A small image classifier, trained from scratch: 4.0 epochs.
Rows from block 7 of a small image classifier, named by matrix and row number. Rows with one number belong to one neuron. Each number is 500 + 40 x the weight over its row's rms, rounded and kept within 0 to 999. All counts start at 0. Numbers have three digits each.
After each neuron's rows are labels from the 100 images, of 14976, where the neuron reaches its highest value: "place" is the part of the image that holds the peak. Only what is clearly more common there than usual is listed. The data: microscope photos of single blood and bone marrow cells.
# fc1: MLP up (model.blocks.7.mlp.fc1.weight, 384x128), inputs 0-42
# fc2: MLP down (model.blocks.7.mlp.fc2.weight, 128x384, transposed), outputs 0-42

fc1.361:545522523454485490452572483510448512500434521523582460545542522478581520486520461497461557534505546546475514553499489504548582470
fc2.361:508466501500575482492372508427491459546596531570509485499505523525407436492522460563475507445540489510573521518570451472464532465
place: middle right

fc1.21:443447456470529436508534444407524391500538507529560501456555542543575487506473529536557488527482534497527473501515459481514557514
fc2.21:535536516464555549496520401489498505524474438566543541524503499477486479455507502516471495501451454480515485436512524513522524478
place: middle left

fc1.84:491531495501533509545524582543520536500452376486494473440503471488503400441467518419465470497415426509494484534405490490529515439
fc2.84:454512513446544426489509466441548454515497568485495568526531511566485482525523487582551535442460542479488475565535453455450585469
place: middle right

fc1.132:440534526494466496470487539505447520484507453517509511499473493409472495469467467493472539394439476465512522524550491512487440554
fc2.132:410458478512479498468500502446472589507568454464480458416533510420513493483453561513513499522503470530523476536475503543515464465
place: centre

fc1.277:551495529552578429427539497475413452487478494510488579533518502491445422431466482447446551490424466558502480564468521453457528528
fc2.277:535403426528542510532550456542491490587444463509511525549555506524562470472558476535497549501510508489479593487466549499474477554
place: middle right; bottom right

fc1.137:528436472499494462515529456470468504468440453519452548538423460503550448457456496541456455487500556519474458440427488535508541514
fc2.137:469508471463542488524440505553548545455508462508613475486480489539525499486503449441468489484493481481458494473550472501456473454
place: top centre

fc1.22:524494521502563442453517455463447487568518479500517508530488481524542478510462489464454580522518492514578586484443524517481451490
fc2.22:524529481480540485540548507531530502557489400470510443488531551449521532464559500533473473447485529461518456493568470480477482486
place: middle right

fc1.270:462507487477536527475470423462487454480527501512571551517530483465512570503539489540533533497452542570544527462556480463519510470
fc2.270:490508429511501538540471558547473458487426505551453525484476483556473419435479478525513502528453531408411495448460497483506568523
place: top right

fc1.341:477466517536533556485436502513467577536568479575486532543513514531530449481458490457445520539480499520559510486494584521480470475
fc2.341:578468549526441547475557497506534474452446516499445495473421516559507480562477545467527468450436503555500472561458514493567487447
place: top left

fc1.202:472482554457484424527445494449548439450545476420487580498482575498578542443443439577488431503464455495485483458502553519470523498
fc2.202:442562575495593507511446563415493539476433500533489486559539494495511465451549523536525543531441467498517431512462503523513536492
place: top left

fc1.254:425564467445507523519484508540495524467458533506464470505516487486500551524436489448458477479476461599515508526466419483518447531
fc2.254:518481522539552513471587606439504492474519471481524470559449515506472556544480537474524440456518512453499464479432533462513518503
place: top right

fc1.80:476560544603504453518563520488513511546586492545540442491592507533469426475508476529532516500415554564499533471521463565426494571
fc2.80:498472494491469505494454520479494528480495503493478544504566562591488508472471455523561446508519513520558465498498464494497445463
place: top centre

fc1.187:482497473506568506447557497543469567567506495456505565478494484572460471485497489527404495475453576489522484556508458531504464518
fc2.187:507503532480433420522437544472479554452554568479506404488549463463470506468472541459490559501425429552560534464470491509587451530
place: top centre

fc1.150:461523486526459493438548530478572536544473448489559484472536534506484537555532571514568454397449536512495441482450441579606533421
fc2.150:485523540482451457466475501514498504516569567474457544485435564497402536503491435478468494576500482534478513534525484500478489457
place: centre

fc1.44:511488559429473501530537512486473561573482508518593383521435450507492528431511492458520527495532423538476523491437554511559470477
fc2.44:537520547492532514532405477411522504510543536445484566508531580529491519523516489573470492475516500411507510460560443480453497488
place: bottom centre

fc1.220:424442541550531533430474444497512502533439478512540468493483483491485530504594555432491480464506554559529377560457521579556464495
fc2.220:514499475570524441513527539513481486436496489486460504525436455553437544536463517536472557556472438507532524485417551462516496484
place: centre

fc1.126:525515457456514565473555482540462482509535551538518474522534570566513472483521482480588496485468502500538515522472412544566422455
fc2.126:428518557465525508512467493527543471500412436462544498591450510494458482524503543466561518488459555468490480477503470479523471493
place: centre

fc1.357:510486494479550518508440516475565529520555478462495530487455519512480442454508496565568452499525546475439509413494534464511512471
fc2.357:502490526532472460497501455563438459504455521548510418510424488506561486473605434457482517531537491548520516514489448549551575482
place: top right

fc1.58:476508568412536471413578445475420527497485527505532544499507480453531504523531491469477502545470426462543475498511531522488456489
fc2.58:480459521505468450518440505509477462435529474539466525509507416477432504540430408548412540506470545515548585559474435511522506564
place: middle right

fc1.12:531487552495523501476513514469485519534495495570468516478463403492489510513529537535484487540421488512501433526420520418523594495
fc2.12:557534480484511426527469460562535413511498499471580526581522555475525446452525452493514564525423564517475524517484481521482533530
place: middle right

fc1.100:433492505490539442537453481478516443490488512577432535487461529498528408485444452550472509434454552537490585496493409455502559545
fc2.100:518508494519475494492491499548406533518466496529592455549483503452575474524477500453439464589555578520491483531558475541520454480
place: top centre

fc1.36:504431507496514497390534441489511531532486534506518433495555516534524615519547434470469507522442543472486490559477513590475487478
fc2.36:475531502520518562470551496531573476508509458466530467479514536510517495513491498419493446551546434498494491447528540465525449537
place: centre

fc1.334:529510546476492433529507475388483512470440521503459520568510569516445443511500447498384529524500547492493434539516441549524537491
fc2.334:439492449475455510457476455529453531512452518528586458492537487440504414445530505534558539470525479530515529469495513483549508439
place: top centre

fc1.31:558470484488488485554497480476540517591544459548465401520541507491580555512542506443549516506547538488520540496406435533500448479
fc2.31:535498521499473539475536549490497558530569528442532478469529473571426496555471524500515501502426531454464482531515491516490500499
place: bottom centre

fc1.173:454534477536520603493498423499492436487542524504506559476482526552536523461529468494597496536481489492537485473518451500436507536
fc2.173:484504493465494487526508507480544473504444457584523513515483476525530486472501530506458485470481480468423440438518504525423509484
place: top left

fc1.14:499459524476498458481486496475509566486460460563507534469521491463536581511513426487569540564458465499486475515477501465484494532
fc2.14:523514566505448505458522557555504557522570456512525459587494554503501553484524490484554502591537543510522493450468534484492483498
place: top centre

fc1.28:438514493547537558508443503552525471457510596493551518534490477563523472486500493435525505470521534506464538516508439495455478522
fc2.28:435508475396474544479409512481451514519476451509488522468496478464451530529469543487508506501472519428469501532496554457529506513
place: top centre

fc1.362:429502481498465503506473469504456553507471531557549499572506485516492536492525468416501507518444498481489484536505579482466452501
fc2.362:511511595489467504445544503493543518499494539530433478402501502525587424544483454561474479454504535508481520487487475509554553534
place: bottom centre

fc1.15:442560528516500453493496403488494510457493552538539554529496494526511532481484502468438438485516625490556536546420457511522510425
fc2.15:535517453463484493518530486526447524499537559412506476494557536490512511564493448542555531542475396514534483547543492443548497520
place: centre

fc1.175:482515434566478531477499462459561526453536494548535478543539539449461441543488557462460514506501478453531472452596479528534416562
fc2.175:509484508543481523445441524518487541417553508450502536428477401491455542531540450540437456512522515576504488588466417489533533488
place: centre; top centre

fc1.50:557539632439540492469499531468510536491459532518419563557534526517475429494529471469522531459489575497478489490455494514493537478
fc2.50:526514508495556473486531455497394399470438511504555535577530448505566486473465490457412542549495492526534543492507433478462502534
place: middle left

fc1.282:530473520424440505580485463421582514460440494431463467512433527502549476451473444477567486548510469507504509486504444506467523497
fc2.282:492498487574562445459492503510426514530529488458577454531463476459487503434576592468464509495500466517493472479538493487599475501
place: top centre

fc1.170:587442546422577500509454456491569480472477545543446543535540507446537480559523500466457529519431434446423457500479517453490517466
fc2.170:522522550573489580487508481520465525554499476563488471545562513476377584479473501441452554497560489508539487470477505482468508554
place: middle right

fc1.224:472509470527530480495501542513461595458461515505434482517531469492449588511472516470404583490500465515449571530518493510493500507
fc2.224:478479499507463512467467479505453535500475480461528483506502404446533490507509559457506568488448405561488477519495596526547455483
place: centre

fc1.251:588479444486547574592526457476478432472463492534472497523501510451602541445461567440439511544497475471565464515506512507541532523
fc2.251:525497587594480511496496513521627546528482525478568523462458582525490475504512448479524479499489572463480498426497502508458594475
place: bottom right

fc1.166:539454524524483486479560493496532548456503446541556517563422500503559508569534485498550472560524489506550527522541471542522491494
fc2.166:533475514519524472496512505461473457558523465471510487383580470508482518465460579519466490435532489510462514462527487419473511483
place: bottom centre

fc1.103:548535435468461509465509512514454544505568474552580501431453452468494459516526486434471464463387393434585473453532525491500543435
fc2.103:495467541484489460426517517439550499488553479523447550451562543514541510530502406488471559484485540575454531455534504570512445514
place: middle left

fc1.288:528552494517535468467488466524466541495465497485535541583493552484453463551479467495475527501471458547460459460512561579514481541
fc2.288:545481549540499506486483420493452490560532479527505457511477480501550565534466548597464509512606539524505596508504561461492500441
place: bottom centre; bottom left

fc1.19:514458457403516469472529516500506540450509491499472555468530493489544526481469524570488534540465549499378514556507420495507479496
fc2.19:486550481446500600567491509525439506575454513467488488453497443481461465466573505426475516491453497482554447463495452494493470554
place: top centre