{
  "model": "image classifier",
  "dataset": "microscope photos of single blood and bone marrow cells",
  "train_examples": 194171,
  "image_size": 32,
  "crop_scale_min": 0.7,
  "horizontal_flip": true,
  "color_jitter": 0.2,
  "targets": ["smear"],
  "num_classes": 2,
  "arch": "swin",
  "norm": "layernorm",
  "norm_position": "pre",
  "activation": "gelu_tanh",
  "mlp_ratio": 3,
  "head_dim": 32,
  "fused_qkv": true,
  "bias": "none",
  "qk_norm": false,
  "parallel_block": false,
  "inner_norm": false,
  "patch_size": [2, 2],
  "depths": [3, 6, 6],
  "widths": [64, 128, 256],
  "label_smoothing": 0.1,
  "loss": "cross_entropy",
  "init": "kaiming_normal",
  "residual_init": "none",
  "optimizer": "soap",
  "beta2": 0.999,
  "lr": 0.0016,
  "beta1": 0.95,
  "shampoo_beta": 0.999,
  "eps": 1e-08,
  "precondition_frequency": 32,
  "max_precond_dim": 1024,
  "one_sided": false,
  "adamw_lr_other_params": 0.0011,
  "ema_decay": 0.995,
  "steps": 12200,
  "batch_size": 64,
  "epochs": 4.0,
  "lr_schedule": "linear",
  "final_lr_fraction": 0.05,
  "warmup_steps": 610,
  "weight_decay": 0.2,
  "adamw_weight_decay_other_params": 0.01
}
Rows from block 2 of a small image classifier, named by matrix and row number. Rows with one number belong to one neuron. Each number is 128 + 24 x the weight over its row's rms, rounded and kept within 0 to 255. All counts start at 0. Numbers have three digits each. After the name is the row's rms in percent of the matrix's.
After each neuron's rows are labels from the 100 images, of 14976, where the neuron reaches its highest value: "responds to" is what is common among them. Only what is clearly more common there than usual is listed. The data: microscope photos of single blood and bone marrow cells. In brackets: how many of the 100, against the usual share in percent.
# fc1: MLP up (model.blocks.2.mlp.fc1.weight, 192x64), inputs 0-63
# fc2: MLP down (model.blocks.2.mlp.fc2.weight, 64x192, transposed), outputs 0-63

fc1.118 088:162063139131094109109121110097094127134145133152120097138124123133120163102132131117092173141144083114104114147112145124094091094122085160110106148120108119156100114143138142152090083127126152
fc2.118 080:123156117111108157125115098146130108168151144126135124118149118132156099143120133159144154136112074123175134157099078071163116137121115129189113116136134124145133113137087111111100163141160155
responds to: cell type: lymphocyte (57 vs 15.3)

fc1.110 075:120123183120090170120094136134128132134162153112114125133151171078144143134109143102163117126140113119108115154152139113141119113152147147121168116134089207141116133146103182148124138135115119
fc2.110 084:129174131155163127128094143125165081146108091141128125144100116148162147100127119081127136115133162098148125153150179123122071116140152137083114111132142118131139082112147098122095109113129147
responds to: smear: peripheral blood (100 vs 16.2)

fc1.161 134:134147139099132123133106139158107126117138130130132159124147096089127098124122125172110103137071147099169128145109110156119159096130081079140127162098097121140103163119145101091163095145150125
fc2.161 182:112092114128101110138115100146069065141115134080096110102121112157107121133119136136099093108115109113108115104114111112112166117141139107112109122131084135081101122123136108117096118179093122
responds to: cell type: segmented neutrophil (55 vs 20)

fc1.154 066:088135134095177123138187108105111107111140123125167145153148131165079079136167128138099124129134142109096107100130080133119101117161145130111125115126136133134161174114149128142090140126153120
fc2.154 069:108144128147079111124108101151123162101141145116117109106126112114138141125126113117109119114113141129129108110092122072120152127082103105143136110118082156107079112196144149123083130092167135
responds to: cell type: artefact (30 vs 9.8)

fc1.55 091:125144151134152091162113146118185150156137111102146154086163138132144121135134107081135120095132117096137144103108115120081168164133115128137148155144097069110128135131085145088135114130130125
fc2.55 111:132089131153151139100153115162119122100132119100122125153100114134142117144155113118133127159087092138087103152125121113159159109147135141101118122112177192131137156097144166135157148176151101
responds to: cell type: segmented neutrophil (45 vs 20); smear: peripheral blood (35 vs 16.2)

fc1.15 101:141112110120142120133166112106163115158098176135136127112143130085132153120136148112092158089088128118102170132133100123147075138166078152077126087146114157148131115136131120134130110109104145
fc2.15 087:151117113120163158090120110152136147142126140076096170113155129125102124100153107134124118137133159150168158125104135080146121119095154120196138140088096136132108152130101120095104118144123098
responds to: cell type: lymphocyte (47 vs 15.3)

fc1.109 082:150152109139092099113122096163147141117162104139143169100135134117140157094128124141112107128174136133104122134118105113146120142122152153107105167102088125113151107152084095145157136165152192
fc2.109 095:151127152120119185139107088095138112114148166127120101099082150133141149122115122141143132077137130110157118123138138136093127128125117160120084121125175125126150151155210144139127135092133138
responds to: cell type: artefact (32 vs 9.8)

fc1.7 089:088140148107155138152088130088161123135144129156148115093119120128160146124142130093122154118067161125135104138131180145098120124091154162105129114170111136093146142144154085139122142099109106
fc2.7 098:124144075125127171121109137112146138069148104067140132154162148119151127133095127140106168152105115118100151140126139128160123098177127133084121130095137118130114099145147170148143114094118120
responds to: smear: peripheral blood (97 vs 16.2); cell type: platelet (35 vs 1.1)

fc1.189 090:117142166108152129152165112123148112129102139142124162151134110097138126105084147128167107111155118127147095121081103124125120157155147133118109135082145102153080146136129105113185131169171145
fc2.189 100:128138162140128110117112074123139093160117147118132096101094143085132140115116126131146152108167124108100141126157088149134163127148087139133071117150104133092128135135156134098193140119113104
responds to: cell type: artefact (49 vs 9.8)

fc1.117 119:135103122106141123089143132104135102141123143122167093156118086145212159116150131155141143167169132108093126147130139094110106125117141144121131085084128125137107124139099129114136129087164132
fc2.117 142:153103142154110157115108114137144141147144178168130139151143145118126130104092102135147131122144117092165141127113136123110095170113114138121140137114109057169117139152153130126109081113134194
responds to: cell type: lymphocyte (40 vs 15.3)

fc1.74 114:151131158112119144115141124129107078175110109120084159117150147138154100119149117175107162162105104132135121148133117151141137090126170097155140167145146164148117159163115115106120103169138150
fc2.74 114:166158139133137115192112140152148084141136095119101146131157133129130122128136166126128116156161127150155150097139140173156135164145148125145083125116116091097101151116095141108113163155149091
responds to: cell type: erythroblast (32 vs 14.3)

fc1.62 091:118157149053143129152114153129145125160144132095159104127128145146098111155117125115115180126121113143107101093114117155151181159147122137140119122152092075111129131106126102134106168131160135
fc2.62 087:121089124149126164130103136139144119093154122123134084099121106119138121170153154179169128105147078120125138165179131137163128134107114099127104094123134137124154179140146154153169133104122134
responds to: smear: peripheral blood (99 vs 16.2); cell type: monocyte (44 vs 3.4)

fc1.68 089:142108169177128143124097145095135106103124131114128083131101075098161134132127163145123124150129152137142125125154149173110138102135104090104139100073109108119101126106091113117089124131123089
fc2.68 089:149131102108134112112113162103118103127152139136134112119123129122079124130138138091120117108115119127144129137121158136127162187119094127102180157082117115110110156129164116182117070086100149
responds to: smear: peripheral blood (72 vs 16.2)

fc1.134 089:122094113157140116147137114130155140113110131144170150112080094168116094108145160125132147066106095145131137113128183104135161141146146133132139089130100108129140121177169138123087135114140138
fc2.134 077:083096135120124159123127123150115151104136110153145143175158136130161150130121153121124151107140093092100092120097087116140125100094152105122101165093190100139131150103106126132113118151161149
responds to: cell type: lymphocyte (54 vs 15.3)

fc1.111 084:114129133135119133116170132093140092149126138134105143129143163121148115120140128113109174109082096097120108159131146116128121118175154189108120105072175139163119138178131102147109109147138132
fc2.111 084:134186135133145113130071136099141169144122114142149122136150119137089126145145095090148149135188167120116125149129145122120116132098166147169115152111091127140126117182115157152097149140122138
responds to: cell type: lymphocyte (37 vs 15.3)

fc1.18 074:141098131134098172126144131114103117156158146115189085136108136126115128103112135121121111179110116095135137132132101146167112133133100119121171126128114127099159102071134123119100135077148083
fc2.18 084:123135117124099122105143129125137140119141158117072095084140102110137105124142139138198148098125125134118105127130119069125111144074111128106100128129118096141112137118076129164088105095129158
responds to: cell type: lymphocyte (41 vs 15.3)

fc1.160 118:139084138170142133113130116134112142169092138130115154112138124088114113136123140124153089159111105154108098110138131112125146145160137120126053126102137083139143110109131108105153103117059150
fc2.160 114:184164170137132134150150098179124132179091169112180134125138144104120111114107152116144105155149110103138148148117118124097113141115138087126135130109090119112113140101098157092126130136157112
responds to: cell type: artefact (26 vs 9.8)

fc1.115 114:152153100127120180140126075170065118138124162129136137106121159092130125107163084132144134154072123137130119108115141099148120146142154119105104130094123116141106170082112117130121135143125147
fc2.115 135:189123157170140138150131151118132114149133158111125141115113165069121137102116175119114121140155146167131122107102124119109128124117152137145132132108095126143104125120138131047107120106080105
responds to: cell type: erythroblast (38 vs 14.3)

fc1.98 109:075115103166107151162113115115136169141153138161139095121129085138191157135142132114154140132117092153134141121155131122080098152131147123129089130113105149121128131158149150144111167144144089
fc2.98 111:137191125146161113115142138123180168083119143129131126140122139083085114126121153108107122108129135117110120119121124126156095164112095106105150108144147132076169126113128101121120148065136125
responds to: smear: peripheral blood (99 vs 16.2); cell type: segmented neutrophil (63 vs 20)

fc1.124 087:150150114096135123170104156154115091106128117161099126121084108151152112133083133141108097101122103107094106121132169181124100138142171117108136173148116138142084148112141148139154139104112136
fc2.124 071:151163110131124146130102151170118136116174130110150144121159185156161113137124138110136141098073132113144152109139164136137101098146121128105113086103120127133118124092140169133160149174086118
responds to: smear: peripheral blood (81 vs 16.2); cell type: eosinophil (33 vs 4.2)

fc1.141 088:112148152079138153161106072153105131184124165121115112152096135161114186095160126183110123152098120155125148117120163120133111116135125111131139131118123090126115138115141111147142128126165146
fc2.141 078:139129083090112144157116101100146117095136184120122138128126141122135108103098176109154094128171132102110150125128115138132116078138155126173105089099142128116109121156104127136163108180119128
responds to: cell type: artefact (28 vs 9.8)

fc1.174 117:189117114134144131106113147125134120145142156087161101182122152107164160114122128126113129208156163087126164125137136109119118131134121128129116125146113121141139128113123154110145076112171143
fc2.174 115:148095150142125109091112132117110095167124169121102159106156098160121097118129109072141123124123118093137133144104114086116098135088119127131130107103124095143110180138140092097086108113102142
responds to: cell type: lymphocyte (40 vs 15.3)